{"model": "self-supervised audio encoder (BEST-RQ)", "dataset": "short read English sentences (LibriTTS-R)", "train_examples": 26041, "n_mels": 64, "hop_length": 160, "input": "mfcc", "win_length": 512, "codebook_size": 256, "mask_prob": 0.08, "arch": "tdnn", "norm": "batchnorm", "activation": "relu", "depths": [9], "kernel_size": 5, "stem": "single", "widths": [256], "init": "trunc_normal_002", "optimizer": "muon", "muon_scale": "match_rms_adamw", "lr": 0.0076, "momentum": 0.95, "nesterov": true, "orthogonalizer": "newton_schulz_5", "adamw_lr_other_params": 0.001, "steps": 15200, "batch_size": 256, "epochs": 149.4, "lr_schedule": "cosine", "final_lr_fraction": 0.1, "warmup_steps": 760, "weight_decay": 0.01, "adamw_weight_decay_other_params": 0}
Rows from block 4, named by matrix and row number. Each number is 500 + 40 x the weight over its row's rms, rounded and kept within 0 to 999. All counts start at 0. Numbers have three digits each. After the name is the row's rms in percent of the matrix's.
# conv: width-5 conv, dilation 3 (model.blocks.4.conv.weight, 256x256x5), inputs 230-239, a 5 kernel for each
conv.2 102:550495617417591442512575529549521453529485526492478485536524475491513444509427475497462464514510518562479506468509453407515535476529456485505505495474
conv.3 101:553546436459476542439421491476436519543474548459500408507524547544506538520495601482501526495547536473458552490603464476442515536507425493509388518513
conv.4 098:475494579497505447536469536551518452503504454448487533547498556549473464416441458544495514455466485482528470541456459465552536476509495498497504469481
conv.5 101:482440434492502485468470420484503575540539521512530514426537507470457470444532642512538470474434533521525512611492518476470460550508462455472555547524
conv.6 099:497498588524492492474536559475505594485503522573508503485531548506477547563499574565446500537469543588496469467485532584495530563502488507471485510507
conv.7 099:456477483479509604546476499453576551521457484451528444526465461451500558484427504481520495470549607568523585541494486546492549483445465455479548521495
conv.8 101:499572533542512502472545451485535566491473478492448455488465396405489454520525625480489503500542550500518415479370534483499446615451478406496483445527
conv.9 101:507518437503516444525506493529540466513446433491542547472473539495441502501534469425520508478463528484487529490558541504571511463495511562479480489492
conv.10 100:527487443468506467443486481456498511586514506509517486496438480513523431544480539532471511538506525528503558483565578474453489555481501473482535602519
conv.11 097:530473549573589511536494506486514485492514519544506501528535517480511548472491510462539467498497481503485475506487430500510540442542468494521462455559
conv.12 100:520550436463466486504404532527542520424490469568523472476474509456469503441568525550535511495435486530546494569510427445530485477486558504457538427481
conv.13 100:441504602458501483526511494436533528522494476481496514464481523466529535510496496504414489556579519555514501548474525463526482501479462472553458460578
conv.14 098:500545432511469499468523551445487495513475512488478478513475509481484463502515548415534522444543586513530530473452486505499547516539470542539590514474
conv.15 099:528489486506537428539564533569471382442470500524505466632523510506580541522535523487495465523485540465469519509584535534370487588499494491455527520483
conv.16 096:579443542528538485482558468460401494571521480488522521519527510517480518466461514489494486557476524568597495532503483410457457468477421454463457502440
conv.17 100:455529537559511447477522463450535549405499547477436501478522450459473449540500451541462577619474448475501477506516519530533484512460523482579560490513
conv.18 101:460474556521526482470425412463481489474462508466542475524484507483493560533500533548591461516483532477479539468542471534520528530494488458478521481500
conv.19 099:462539538473518473517562491525487550460477525487469428479600493532511535504433553520553457474497599520517493514562561430528521572463426455513528457518
conv.20 100:494411459546474607462554511525525501561456582476472443525544521506507564522504536471536486499594492486518512501463432485521476456542554548437488510519
conv.21 099:499502635493523479505493460455475533429539520525517450453491511462467537545521487598498529552478478472544500472472439531529513424489496451530493469526
conv.22 103:464460456534571495501482536617450411465543548527625490490466546503503527456462493482461470458482438442513530564587574495445454501514514569495509493489
conv.23 099:474381521420424438538525458468450556534489514494545430496545525546495522560487535498494507484539486535550457504484512517478512457560486508482515553505
conv.24 100:466447488582525527476578527537486623526544461570513474567496493486474533535479442418512510520512440428453483512443483485513457518508509509526550545495
conv.25 102:541570497451520501467483456536491506560511524556423527565564522491452523513476519453504551444493574548568489460465491507552576585553493479490482522478
conv.26 099:558477474540555474562538506519452509511490477540490441520442445538550487480524507414488532556481517521474420482497476500445537527440505487482477422502
conv.27 102:532551514533543472423494443519485414547433527512444531532475503499517494497493744513459501467500501514468498487439451488474518545500541511477507480481
conv.28 098:469538604469435440534528458440421419508497452496557473519520493538456565484459479450501506496571597598531487512527420538511481504563479574474469543518
conv.29 101:503470580570449556460547626515539512463505493489501546531449478484514450545518455506512515482488460509552514540526427546584479525529483466621488413509
conv.30 101:473468516541473458478436447509492520491535572487483442526453527522486471473473522550506488521520550443479497482531476450492549521553435478500621478500
conv.31 096:552529521571487499489496504525439510466504546524503472548528494533477500560554512417446473513456536556505543495492490469453486550565457492490516463495
conv.32 097:581513516622467474513493576568501466456540444519519477475453548498507456485510518484468549605516381423464526511460545493513471516552505512492497484496
conv.33 100:534524402517486500452475531511482503553464437548434475475516515526538476472493499465515466526578529469555424522580601488495535462467541442566549559488
conv.34 098:507510487475487535460490483525556455506517506592572486514502457496608464501459475492480525530490532464527502460538508529468437622465481473469602507517
conv.35 104:520384385475497559531441534550492509478462492512550559478427522509496534465486447478494545517500481496488487545481503442514551496460463454515455520483
conv.36 100:505506533509491501542461400500553475433473508520515489476511507543535526534485570505507539472510538457537427459527614586494501524512486490457482542550
conv.37 098:443500537531510513431473467460496485414532487494468415491493558445440505513498531538473548530514439419480513517508492511493504577494489542565512577427
conv.38 104:500470539556558523452549490395536508543487570523498510412480466495574396501530471491507524468524495524465473436472461530509475505541471509518547501570
conv.39 099:516554511454543551556567597505508505478522496549563564420476462437560469501525476569449478492475545491504460520553574454466461488455493539514507542426
conv.40 103:524537557512475484553476451478502531482506555512519536470460462486548541477505454429525472514478553450556513506467475508479499527510480520470507627554
conv.41 098:469540470521497517481401494469438540475475505457516517531515470465520530424478403397501487492522436511457521514514486469514518482585538491548540484496
conv.42 104:455568508539492440464458436457507436455491455491452510485581518444484496506501513569486555522548541533505599519469523499496463516506476531524516496460
conv.43 099:516483465423505473453565491396498597510454477530524529518405469497478500446454481481521521512476447523465490481498510468545549441417473474494468513513
conv.44 102:487524531445522464512520484512519474519456443502553487453487459443561497520552367555474497462457470567422520552375548474558562501495517497553458434503
conv.45 096:511519628468473511543447463453508502441471493511499524489497520495519406477413517524498473537528480494583487516415538515500489386443450453474515442571
conv.46 101:449519378518473664521572458455571524509481464406483480482500560476497500464468489492518447396489510546538558506515439498485481426556497461460508463467
conv.47 101:492456496485532440471477489475474403531510525522486457592508456482464450399513492424566555450448529483502528520576485463498505449544485518506541533550
conv.48 105:454476454445557500489527482458503536453474493499483604501492467502528490436416499516463560522551569490494406517507495566495473473515507471501539455521
conv.49 103:486438525412514455502542540536481552500509518397496510500538468483480563490507497529488460508448476585571480489460539443525483524525508489446502485495
conv.50 099:553519531464458514462559555552505515453552516460496439575449485528465415484495434582523520462555527469481499555539472497505526471568473521451589498504
conv.51 100:500541507554515543444481543534444523456465522515534494479468517516516521549523583422429497545505419500446518559392475484504471508497548500515378573465
conv.52 103:495522590577459493513536499575510502518488466494498492503447484536488563505482479564488525504436598499482500509518463544458527460449508525456480542527
conv.53 101:533554548532517536508459474571479578474454468544510528449489466468544545528558583562449480544515518464479484550524495539454459551562551446443520581492
conv.54 095:527495518436475565565507472498501445480535479505508488454482507405502503507522535609551491483559488468484501450508543401461585534478493498548459512493
conv.55 099:443539541512485536508513513489460556465532449506506564508468511445491482461489577477470484467495441506455473414436502512553508475520509468455539476548
conv.56 100:549554515536515474529506511480520496429472452478465544448519472461535518457461455489456456441491555524486475496564529450482502470512550507506442462473
conv.57 098:472537540584516495505536611521534468427509511493419505507494515467473585496496515553538531439539536506498511505471446430464465483529545541479453508471
conv.58 098:512552533477533500505379430475539546451485461474524479471518479481470470448480600470468494503522481542465507537443490577513519492451502504460547511462
conv.59 098:578542529498524481494500563497498488516536494534493508474490473485514465526486471624544533522536606493503505546511500499540506542569464550446510519458
conv.60 100:518553501522568538478469530581481517537565500503487510555473449525568514544480469471465500471490504503414472464486524552470500495525536486422497555503
conv.61 101:476451526476515474487474476502508557538463527526558520487509481480455505557518447593533534456471433492481473522504495512558545549432442510483484490536
conv.62 103:533539511538487466480412548451498532540507438548511527546449479577494505541495588489516446415499566511515557502528431459498518503528542481537454533563
conv.63 102:549499570485513590564477450558472523485481517475496475464440534526449555460510447536482520509498495487449529469495510499517607627560476486468524557495
conv.64 101:499494417546476495470452462503536491597518582516434482487474558576475487491544439441512538549477485484504530499465507448434508482478497442501473505493
conv.65 102:542481502426490522491495404444520485500555538467463511438547524525671411470497489522527527533432433511495465423451553488541534381486505499474512598449
conv.66 097:515564509509499485488522530429513502485412516403471500470450470538519448533467501559542521494460479493484459500524426494448537476449528536471475428591
conv.67 096:548566510520487427518509513421537530483539477476512389479519553497496530449529506559474557516524533508514505499463533452491499442447509469459525486513
conv.68 099:526514512533534540486488477527514431467495498550498531494553478480481542474522460431522526584576501515548578490448489502520454492472520479410608577446
conv.69 102:477478522563452530483561540469507457528504451526469423504501476550499443481512449431486505526506614457508476506510501478500510515481499519581495443489
conv.70 101:500449417529506482479511589579539550494540532437479529550509510479491540521530480444477495457502393446519542498507455513435464542550503492499385481454
conv.71 101:529409523465472464525434495444465573520481497461514565455498490472474454536473458505517510483505482535466538472508433526545516429529547548545523502525
conv.72 101:468513483503485523540430523542522511504483514456456558545518489489512461534472470381459520484500470501490445531423520495487490430565516476438567454480
conv.73 100:545495505496489441476410549481531524465534507481423632430473432468541467508492500485468476485420499534516483488476529495448525504478446495576578433473
conv.74 097:530522538542529478499561471529549540457497596484518469499493539516484461545515495454476512430417436392435541520502507503460483509554537531515539515590
conv.75 103:473519430561546537519555496538545524552549593517512530521504571472459485487462505495550525411509496476465542482560546537534580488463541515434529568542
conv.76 095:495412419521471439556541489528508547547513467438536443452508510511430534518579512505514545465512491469469518473504479561532520469368451483479489518477
conv.77 098:512444513538469430534518565460466403474519497520623518412525447457542491565560510478502502444455454508528479470551649522535441459493546504473473476516
conv.78 102:480492578558539562514537475527518511520512507535467520589611483478462565517476522430527525457448500459504469505498505536500512509508589483526559479519
conv.79 098:556510514502573440508498482468541510454570548408515517501498527475492535548492554485533567473378426525493443506490436471511496538459413504508478515469
conv.80 098:523495488492521434473483466477509601455522525491533516562434525507498469413553493521449518517546565562480498516448506485495463519513399441450446516505
conv.81 099:528497450468507537534485494448476486587517452572514495489486437450475485515533474427481471548556511511491466480463451480459505544531492477504519452524
conv.82 100:507548557520418530532542467422596509475533523460454468502479420460440556633501507507499552515513462435496467437474478566511505535518487497503463462526
conv.83 100:446457479547468493520579546422496507544438444539521431501478505391517446499511490436446514539547559542492421535618482505445465538511529498508451453456
conv.84 102:516478508432499567506513480518464468418450485455519512461550475528503511501465472487489509442533510470442394453468480434407421469498518505524510499568
conv.85 098:529472473493509519483502525487582604388506477494404519476501495521502430471479479548519514554541460568466562540525486450472482481507459525471472441465
conv.86 103:547507491492461530604495527483429519496479504517474496443491506458469467453513374453484525506545639523495501519473459411448556464446481435583471487581
conv.87 099:544579394490511479548473496529505511424486521488449538564495490479482517488506651425461515509489423458450550512496470520501515444517496470515497481524
conv.88 099:391499417506419526499496539516533495572486464471541489534522492479494485551548537569457499563565530482496489506515536499458489600515482452534426438415
conv.89 103:511507405508509530566508506510455467554480479502484443493474529500475632526534493528483474508445479515472522486560529503515479472528486414526558521430
conv.90 101:505495533578576460507548579414462434551471473501498465467449476464476484517509525388507476498508481450497451502543522486501521444512516430476464441477
conv.91 103:472490622543525495406510479456434465550528573520511447481529513527522509461518493528503562504458576501551508472476508507494508555557520524499467491540
conv.92 100:539493469580580481535491531523478413529514473505491482572500496481555560509484534490508505516493506517511503525512490595478511510530468467454555503507
conv.93 100:524578417463507501527498508494528498568558481477494616503488458471621437500487535502449520496495519551519438515566526580473506614475473524465496439486
conv.94 102:491478431560471484514511548409511516573500493481541524487543506534485516498502471422454499489500463439447447478549514461574460564497523478474495496466
conv.95 101:496459503544477435455511483474477479443489491527492516579506524542541494536464523409663526516471509466461497491497508545471514490527502480474555494442
conv.96 101:471487553492478576475568578468493469557569523512453525541523513513467480557529513486447424460465469468441547533507557546495546520528486605564535503463
conv.97 097:452545479481518517509457449476515435505466495516507506462399498465523524492493519517512513453490544464507476528511515513545519567478525461508619533497
conv.98 102:462498575498465435467548528505485545449467500491478538527466478462494505511542507511506553485511470487508514529431491515537511546471484514502606503489
conv.99 101:465466439516457510486484516565461540591532507530543504599465526471509633483488527447480506516425530530485514502519503553479501558546522482534487498542
conv.100 102:452450402460472515495492502516484593519482432555503503492457490453481440530414477542568512562509537540502518518474506479486498539489502536542544461493
conv.101 102:497495458550579528461567491500479497529495565503540489583512495440531517541503554447494471495496525441495488481488485520486544555464441518516499493472
conv.102 098:480468541524518568450471492520540513473456478461509522502633502479483495485485501545484500481467480587503598548538490545495479487538465495511467370464
conv.103 099:487524524503479546518534535567514547498478448523460464518510440447503466554524483481527495481496451497530502514490504490482507434438496458475432474493
conv.104 099:479543506467487491453478514450550452519457494508501481498484466528541533527496601457554604496573481527587515442531481527572551500437458479508500447519
conv.105 098:454520505523497571510539478511512634459496503492496452554547458483518509568487506511495538522462540493529517480507565537544471483493529452477474509492
conv.106 101:499565549474522489591496498516483521501469422520499470487471490473522558495486523517474448470520509492488471613562431539483523449564496466468460479533
conv.107 101:490473492453502513546539536477531493413516534497500536457469528544429460525459518504486513505467518567486515538563449451514512562404518496518478527504
conv.108 098:466509468486500504521529574548484414542508555513470493457486466472501531491518544538494487523502492525569447443515514465472527557445462515469554557546
conv.109 103:573436505541507431502527445412515541539493502472493475614453487462441539587548437491504483502435469469501487455506512534526577510476509493510530571529
conv.110 101:536496510434520500517433452490548477583531479478475458483462500468515514569540499470549475483485463514506539499454491497516483498532528502539498429529
conv.111 099:493460424516456577465416546498462429469494520554522520550541495487482493488549468493471489540524541484482526517471514512497521438468476519526525472474
conv.112 100:460438483513488478499508459519468438458512502470489482559482505501457527424489631573517553507477484474477469429463479513497424526463479478546610515519
conv.113 100:518541413443496474419525461514505492470469481513475477479501474462461487430460499503510520502459557555514491480511499507535446534478600503449506463520
conv.114 093:496568522568499523541490505512477490443489483543475440507490511476453494527517486493521526592593562495534523483443458475502539463471489502489485543493
conv.115 099:517514544454534382443501461421536473537446448494498612506519480531543537489548442486505504420523524502464440476502488483500502504505562580527454511478
conv.116 107:507486522468468489498469507548505482536508489608445503461491561475475484458507536443453428487504529486462545574450538462440485497485514462448512478569
conv.117 100:524554463531536537436467561539521422477514445527492575581496494468508518441513467546480533467498446476511466530575489522500517513450522444497525521510
conv.118 101:548516518444436540519513428493411427595545474478534475542477478539449542495444548505548526470492567476531480464541435443457442456530523505523534505504
conv.119 100:456547470603515430515467548526540534461534524473487482432411472515475528481510516488443501473461456485490519480440432479509463487487500527497574485551
conv.120 102:510434409492465516508460458465482524528504461486520483562462441425438520597445511460549485615499470554552481454383447544517498480487461452584565495579
conv.121 102:486418521485472441489578517563487490529529494480523504479425542483457471487528455456488450487506514541529534535553455509509488493496567475525497565477
conv.122 103:506492535463443466428517464450474498534592550467512472457476423518410475510475440557496526483485552488517557571486503510555524528506507578464478496521
conv.123 098:478477479527508528514533417495501580511494440496512514530494504444499529570433480552495496536536519479489498428508467526496550541467456520478506475511
conv.124 100:447487564557470469451433530463526435518470458542490478515520509556542552499504531522486493459461426442551633498489447505458516531541527535479489511445
conv.125 101:454559600539483440486487437406538500432521518555551524512493482502455489481538482450423446405493455427467468470549532478470441461485466433540394424505
conv.126 098:500552521546535508567550448476536518511430461478565514504514502482475454456478594534476472505559492474466512482426455520353478467506540413429486496443
conv.127 099:518435485493505519495396558469523488455475519510480508469548481501511530525503477421462495513489504512476520519490534415480491705532523557460534525432
conv.128 102:499525517478509484503471487446468461487530472463472530506500505493513465514532504563502482460429535509584518496425542552504532515481441495520453527478
conv.129 101:519465537507456512540520560541433548553460491485468480472439498532528512447540500546432549531441484535505467492432507513485419405536534447528426472509
conv.130 100:533571583464508473447491501480507501519502543510462379520594451504484464492540460550555596513508468508458513535470507532482523500503499539596457499527
conv.131 100:469467545452549586492533524536500536523523562515543545500501544476430445459523511509470511488474399487430477472469551513487537520435560519421516473459
conv.132 102:460545504520497493504452443501549498500523477598501527537466539479506491529491450538527525528519524536510419506495499461460467472472417515461589511486
conv.133 099:479545505490527469473473560515488535527469517534526521621519477482497466521522513482496497579534460482435452506611475468511531486494474480536556523488
conv.134 099:443560651590497523535561452515497508531535477477483423496482596526519512478439601505502493516493489532531494542561550453484484459447500564566551517433
conv.135 098:610500520457481525489504443491478456540498408522500475580567480519513487520513575483608511438369393453478534536576560464464456501519447508490513519483
conv.136 101:521498476517461432490478494437506466505448484473462438430505445490511525480443460470412517495506454534521537559522491503493462476529518492510513529521
conv.137 104:451452489505539494473511503513537518508521449549474459448494582563514522462539511478522494486508472490525458491481492470407486487460445476471480468486
conv.138 101:511534445456498528582505529463519496486472525468540435496479480489484444484489585470530426553565535554533506526544552530543506548502537514467557525489
conv.139 098:523461565538496558536441443419518554552534553512507556497447481462490563486533472473482504454512438542418517520489445515494533551513544498502436456437
conv.140 100:500508515424511520534571524552473551485503485461520559423482557511536492476467465407500611491499504552560521538466514424549444413561486536450433476473
conv.141 103:521506520494527486479465507561441512512473494494468462514497525455501538475485488487502457445535538455562463553515494485477548536449471506507470466523
conv.142 102:493468523584452471485527464569499519479501424483557382474479522520489462478539467556524525461507452496481531562523514505451545473531477457524504497466
conv.143 101:461553477507506499450488478543449524499494535426474415559483524557493473481454571513528458456502506537507546483517470484484511515487466464451483426471
conv.144 100:449521521494466516451575471415543388523529494463591462483537504516495535525502525551531550497510490556512447503565523436466509460452494466571548593511
conv.145 101:475470573493462524478471534529485545469512491515476508457466518476471550485514415483588499496502441544557452482481526532468549623467542518490536508461
conv.146 099:524453563518506534494572513454514492522488524478422480534519488509490537479532432422485464502461495535492486493538490601533440494482520475507555463507
conv.147 100:555500557464489455461509511497499507560479573496414478520496494447503540489469495678470461531500524477541483520500455459498437465532534442507516409472
conv.148 100:450544498559492438519528494494493455432493529522450585561493478525568494481503536510494465467522406474484463501495542569466505571575497582541499487538
conv.149 100:483530563529476493477462513520512540511524589445484590492449461519465529565517502574490437531520492483552516500485517537499537460456491431472496478496
conv.150 100:531542473558542527502521463541431483476525511543475490542532542512462446505517482585560555540500491484465505446505448573471444461468509523503470475499
conv.151 102:487503549494509538524458567492563533500510471516512538565464460537559490526539452504490515467507446526538556476575586514444536409580495520525516506471
conv.152 100:514548543503518504465517517582531526471525453484459469560572511462545481522445464543525506541447492461559554512489497510557544573475457532491491436482
conv.153 099:451454447466521471448534457511536607491526470482588474533494495459530567502523522519435531543483472460516532487464526539452563538517525478526473468503
conv.154 100:484418565490450559606527518447450501502474469453512489446457500514527498514501450524448499569517395482432426480528525518501477465492544460462523486535
conv.155 098:460400514526485552511331497509463516502550499464484419473514536576442477465456519505501501536471566491462497538506512600437468458528568474444564466525
conv.156 099:442477546497481555498512410470468456513555567515530419490489459482465512530494512478480469469545548463442456517544462553597504498555553454410408501516
conv.157 100:423546475457462503455523527597491482483512468497469506510542521565440511515536520485474527481502473513539544564555480534530455532513490550517545531486
conv.158 099:468509665504449444518601554492451458528525509493544572505519477509517449452462636526507510564507471509527541456472515555540452485495462550507501498490
conv.159 101:514416505523534502523490553531531493521459539517544560472542504532520462491507539550502540481415587509502448475470513464520483463441458560461501467510
conv.160 098:445472520589563488567615575563430451455529467585484540559493469498543472529488491438428469438552585453529496547514528570515503444468523452496465464474
conv.161 100:509462541580532554536431481512539576520514547461442490595478485435487474455494542419543476515471429484584537551474510472530531616484498458490557460488
conv.162 099:445509487599486608452464540574450510502499487536577556474528496496519554564474526492532532507496537502546491497523532537526452467493531503474498441566
conv.163 097:588479440495450525576529482465534436477489487435510493506420515528516442483498475476480464476500417472514440482469591460516485465456490473560522543470
conv.164 100:511556556503514433449517547481396502505447502524528492506487443442472467504524510493529556476526505503467480489478490424476506492514442458506499448458
conv.165 102:511481471515548536480497561481534489473466444474441461523516460481435480436484565507524497499494477503526450482557500525477500601516553567565477540522
conv.166 100:518525481523522494527579558531478483508527524504511562478521506499512511495485541552500535527558579506518523539472485581476484412452447490513474552465
conv.167 101:467546462513513532505470489510519554512468449483511504498516570499484525511466522532545544422451572522501465533530536526516551460470472511507486490448
conv.168 101:521512518520494472561532564506564497499468518491415463509512510501480475441499537552517483539548493519486532560538634593488527429528515505473440492411
conv.169 091:513496448528522581560575473420348451463478534578562514494485526566516435501507583520495468448460573508532500475565555518560493527500513499468462447502
conv.170 099:480517432520425474503507611527470522454509490512500505578497471540477501437505552480486510537467369436461520517482559499503512439620538513480516503479
conv.171 101:471444472507491498524522501440549413476504464498525527417439504522483481574497509516461517433441482497504491462530541470462495481483489520536471531556
conv.172 100:468474449538474518546548492626515539463452464514424508441463498498535544492519538478512540501500438534496509518480472472544508481517442511485480500447
conv.173 100:535463425473492573541487496495486460526519473444464531496568475493500495547480496466512481492429532502494547493527505478537505470487475516543434506449
conv.174 098:528456444534471502490455434453529435531495469506449589542476537524496481497464532490448506448498457530479512521505483515482493490583465420456528456518
conv.175 100:573539493572556545553467612522436466453503472505553556555476465469469522555488459579550521385447477534456509524547473508528549539595536478448513475524
conv.176 099:475543486561510462546553492500491480518575450449470583460513490527513505494497458520488502491545537480462476475434520566510432372450438433506526479543
conv.177 102:550474548537510508493613520570516459497531479539505543567511458441496459527452510548507497453481449466524534489452469492530467519462449524479464506445
conv.178 103:542539515519486509477566525470536573510504527554522477629429523621459527433453495413529533603521460461574519565502504575515574589535474555539521508497
conv.179 100:419446503499504525549541513511443448467485364475525497521525448511430455495469509495472508472447498523496480467415501481549522556550476531488506416525
conv.180 102:498539458554466525515483551480455598492468509474440469490538554481519514527545477461450486482425538501537541483520501473457478486479462502485479460471
conv.181 102:496441547509527445448529495427525576573531501528509596555531473489493492506486676532496518477455558457524496434494518474498544470428489491447489504558
conv.182 102:464517571485514495446501537476552466620514511464446495509533534472517493461483475516487522490576516520517482510511448485528452428478468492408512527557
conv.183 103:518466474537517417467515572453475518517534482475464412489487400499510489560494478422507463459484528480478567431486446570540516442443519559563521506495
conv.184 097:503549452522507450516535512485462510483506487536533497477470473521467549488531504465531504505545447497515496524508456438497499484458485579492530459486
conv.185 100:492498544517519481500432455630442526583539453477452471517447523492511469495520478432524542506403459452518537509521535523540453540520515526468507506471
conv.186 101:496432592471478519484528520544464561515474516531551593461529504499457504524493492503516489511502537510515543496461474553458426589451473473464583501512
conv.187 096:549548497469497448475516590469466440505557510452528475527495483469488515504542460489467494525455392457570511488511493559483442457528465457439507502515
conv.188 098:522549477450528457597541519506477552409505473437481427503499510508533533539512508458457522510581579461476507511525519540438538358480474554552521455518
conv.189 100:511500519588531463512495495467541491531536527414520533506485534461475485558530513480500478552471510478500528498478507419412493447511484465525491467498
conv.190 102:478577603546530453482551451453487476519491542509466455491474477524486503510514590488518437513574516435480540521483448530530548536490537560488501571503
conv.191 100:559534634495504503517554486488505493435486499500542554549472540538491460489509488450462475504447444505524517506499450532441470449531492503512492483498
conv.192 100:495442661478524431592483497414418511539495495411443487559511521537509580495506450466525490533520417468537502517514539522502540588511483457513521480520
conv.193 102:501491487483504480480487494478498450462486400575481449547541506426530530470533489465513515510523585531491536586442518589494548529476562531496477543491
conv.194 102:527476510499535513513573467489470453557444477478432516528492410508468438442505509506499504456493509512491455457602392495522471614455480491456532494487
conv.195 100:491475433483497498546462467495521512509516522534497469441495492535452482405464626531562516553493489485449470547470522517493445454531495565476477525580
conv.196 101:516512458473480475463501555469554532497461508530506499515539443471490527499481409560513523490521500494426429547534554531547541493558449510490495506509
conv.197 100:523474486531527428516497422502472470493425490528500516505530505510493454542533499470448496516483442477537534477444468494494497504512412483573494583454
conv.198 100:562400497476443468476494487533493514462434488464492491522494496520475441533510450518578444482491494503488535485426431484491553495515488522507526544481
conv.199 100:511542518508495559564511466603476510507537515426517561492500481494477524472515555475466513489504590508474519455549512518529475565466501445507522472520
conv.200 106:492546452490482461525454468531422424550485505556532424525484498458403508511548516534461465454501485485549535653622528521444408527474546494515555503472
conv.201 098:479439495520478458442401495384501524500478525529495476532409513492477522505493480493552496438466438502387481406533464534518480519499522500445507505499
conv.202 097:459490490436523523501508449537608542510549517534460481491477525505483485511527505511531473351475406492475552495479506514496456527484477469536483479533
conv.203 102:473501534486512475480439497559420463476500465559444476570480498536485574530486503424565481491486428493550495502462503513481419570497495518484372526550
conv.204 100:517449480527481452473490468443445489449474506527546477484497511508510491496506480536497537496433475550460458510476503486524512549474551501545511524491
conv.205 097:568524506454557491482475572517502582504523476581540496450472480588499540549520467466479549537453461505422462468552500476479539471473442433496459498503
conv.206 100:501523495529512519471543471574469471554519569470524405431521409462497501523445433467458534513517490469480496409503440527546482461501487509526540413461
conv.207 099:461490444499515432411522570467545534601507463450494441455430429559441449413473506471442496451461487406498548499436532479434492469552545530549455447476
conv.208 099:558487463548491483499431510514460434534509468490482429549522489503488560498529530493490527494481426515556497511506549545493513510518447500546559467440
conv.209 101:468514503494481504470475435471489504564446526474528552499544515496452500422481402471476500511540510516462485489530470521448530562516467520522500498462
conv.210 102:490404483456486477488541491459536464496452466530484446535413474518465484521497467427495441460471497493460505537480447558563540559554508501492469523448
conv.211 102:512440459506505527444486521477475482500497516527479434507526485499506508506433839510502487550540571517513495488521510485482442503490562529507520468520
conv.212 104:459438508497547576506526544578575498482535589471511516470457464506481443407469435553515492537474485594558457458498515406422521467514458495496503488494
conv.213 102:541451535454532534473466445504506520564524493453534522437528410420521476489456435488458466514516519564468515551536470506549459451534532491492479496528
conv.214 102:532472482535573516499528473479548501521546458478545499472452506492454482367486500464535472486522461447509518571438571489507470546507490463472495575483
conv.215 097:503480483558546486477521522481502460538540464532532560593455509459480527472493484430471469455434455530479466483511457483496499580459456524529460533473
conv.216 097:513511602514511538547490473516496532536461504503423556555471502477502454479523505490494486496527561526539476503486584532472494546490467469473488564503
conv.217 098:532443484471456471521448457518481495559483584547488433474390476557491495532516545464477484514489499521540475477546519570431468504444474483444431511475
conv.218 099:497483454587470456510506447486449412410526561536501509577551469513486470464462480393463491475537498499489464490451471521513482514478512498493502538518
conv.219 099:483509450530543539458510446579516496417519579477514482436478480467440452500510521454547510528462563469465495486571518443554519537466498532457476525484
conv.220 101:536526531477514506526571550629523520534532528402469454544495544461541499522401418476465431539503519514583550479480467448530479527503521527505466473472
conv.221 098:500468541519513495504557514528520461427531471426569519483553521499490425441520457558508495483470515518512496497454543470540447469414452486487464538457
conv.222 101:509520528449572498417530547495453505438510442525542540471523486462454529494457483509462488469464467471525506605550471475555415473480536506490484421511
conv.223 102:531495448555441534523482449507469516485474444538521410622515534508477564544505476552541456509494474464516457436499419453473533505541467560482507462527
conv.224 102:556453568557496556551521517490459495485479468553610516536522504505476590493474462481484516498452502491492480520511443485498439420506497528494490408488
conv.225 097:514485403530527566558607534464507595493509476588555446564531466439501547545481471528521510499543583567576493500496551485489536479497456475504510488532
conv.226 099:512424471520466415447446537526567485451554464491475495537498522516512530537447481472485494502511510509549445554412497424431507459443477429448515493433
conv.227 095:498476482533481489516492441474446475504527511529475536476512539478466483449515473418466500443463398464452524529468493504473512583502467413452480590545
conv.228 097:549465485549502442446465502486569612569542494476446566484481484451502550473530504481444446556515448609525487478511471478542496589518494509515426474513
conv.229 099:473479467498506486436484508462506493472561592470469467480499431477423489502479506515518493473563509450527490463435443509493499516536425432505440419481
conv.230 098:518526504507468500403522488528508470466502431577474473541412517482455486397578529544503478564583593538516505493536492504505478429455501501505452498409
conv.231 098:475481509518476476522516403483502446439520520434492542494524523527562529516473480514579516501483558518496448509537563502473497485428427543516457571457
conv.232 094:486493483454534579569561540452430448420447515521565502487465496505513521493519495515496520425434497531528447592608582481503497488470528562518495477497
conv.233 100:453586460434550516523519466555466428561520495467450605537494569458520534525451532494568527504471472506520496523478498463451445519474545531457504437525
conv.234 094:506506553458477488507506470488498434512508526385577456605468485515561543592494479484508469466475515473500424451474504546453450525556506392443502501549
conv.235 100:489495432496511435496540488537507514510554521528518530495485574522542500479498468498511488461519563492489584569530469472558449539470531529488499491528
conv.236 102:474471503428571450489496531575480481438477486505583505509509450535465474508495519476453436492484646546490542473551432526523500554508506491512497479523
conv.237 102:556514529447492585559492562486514454423464532481463520376549480404451487560570583508486504485503510497474470499471445548463546457477452492505493470494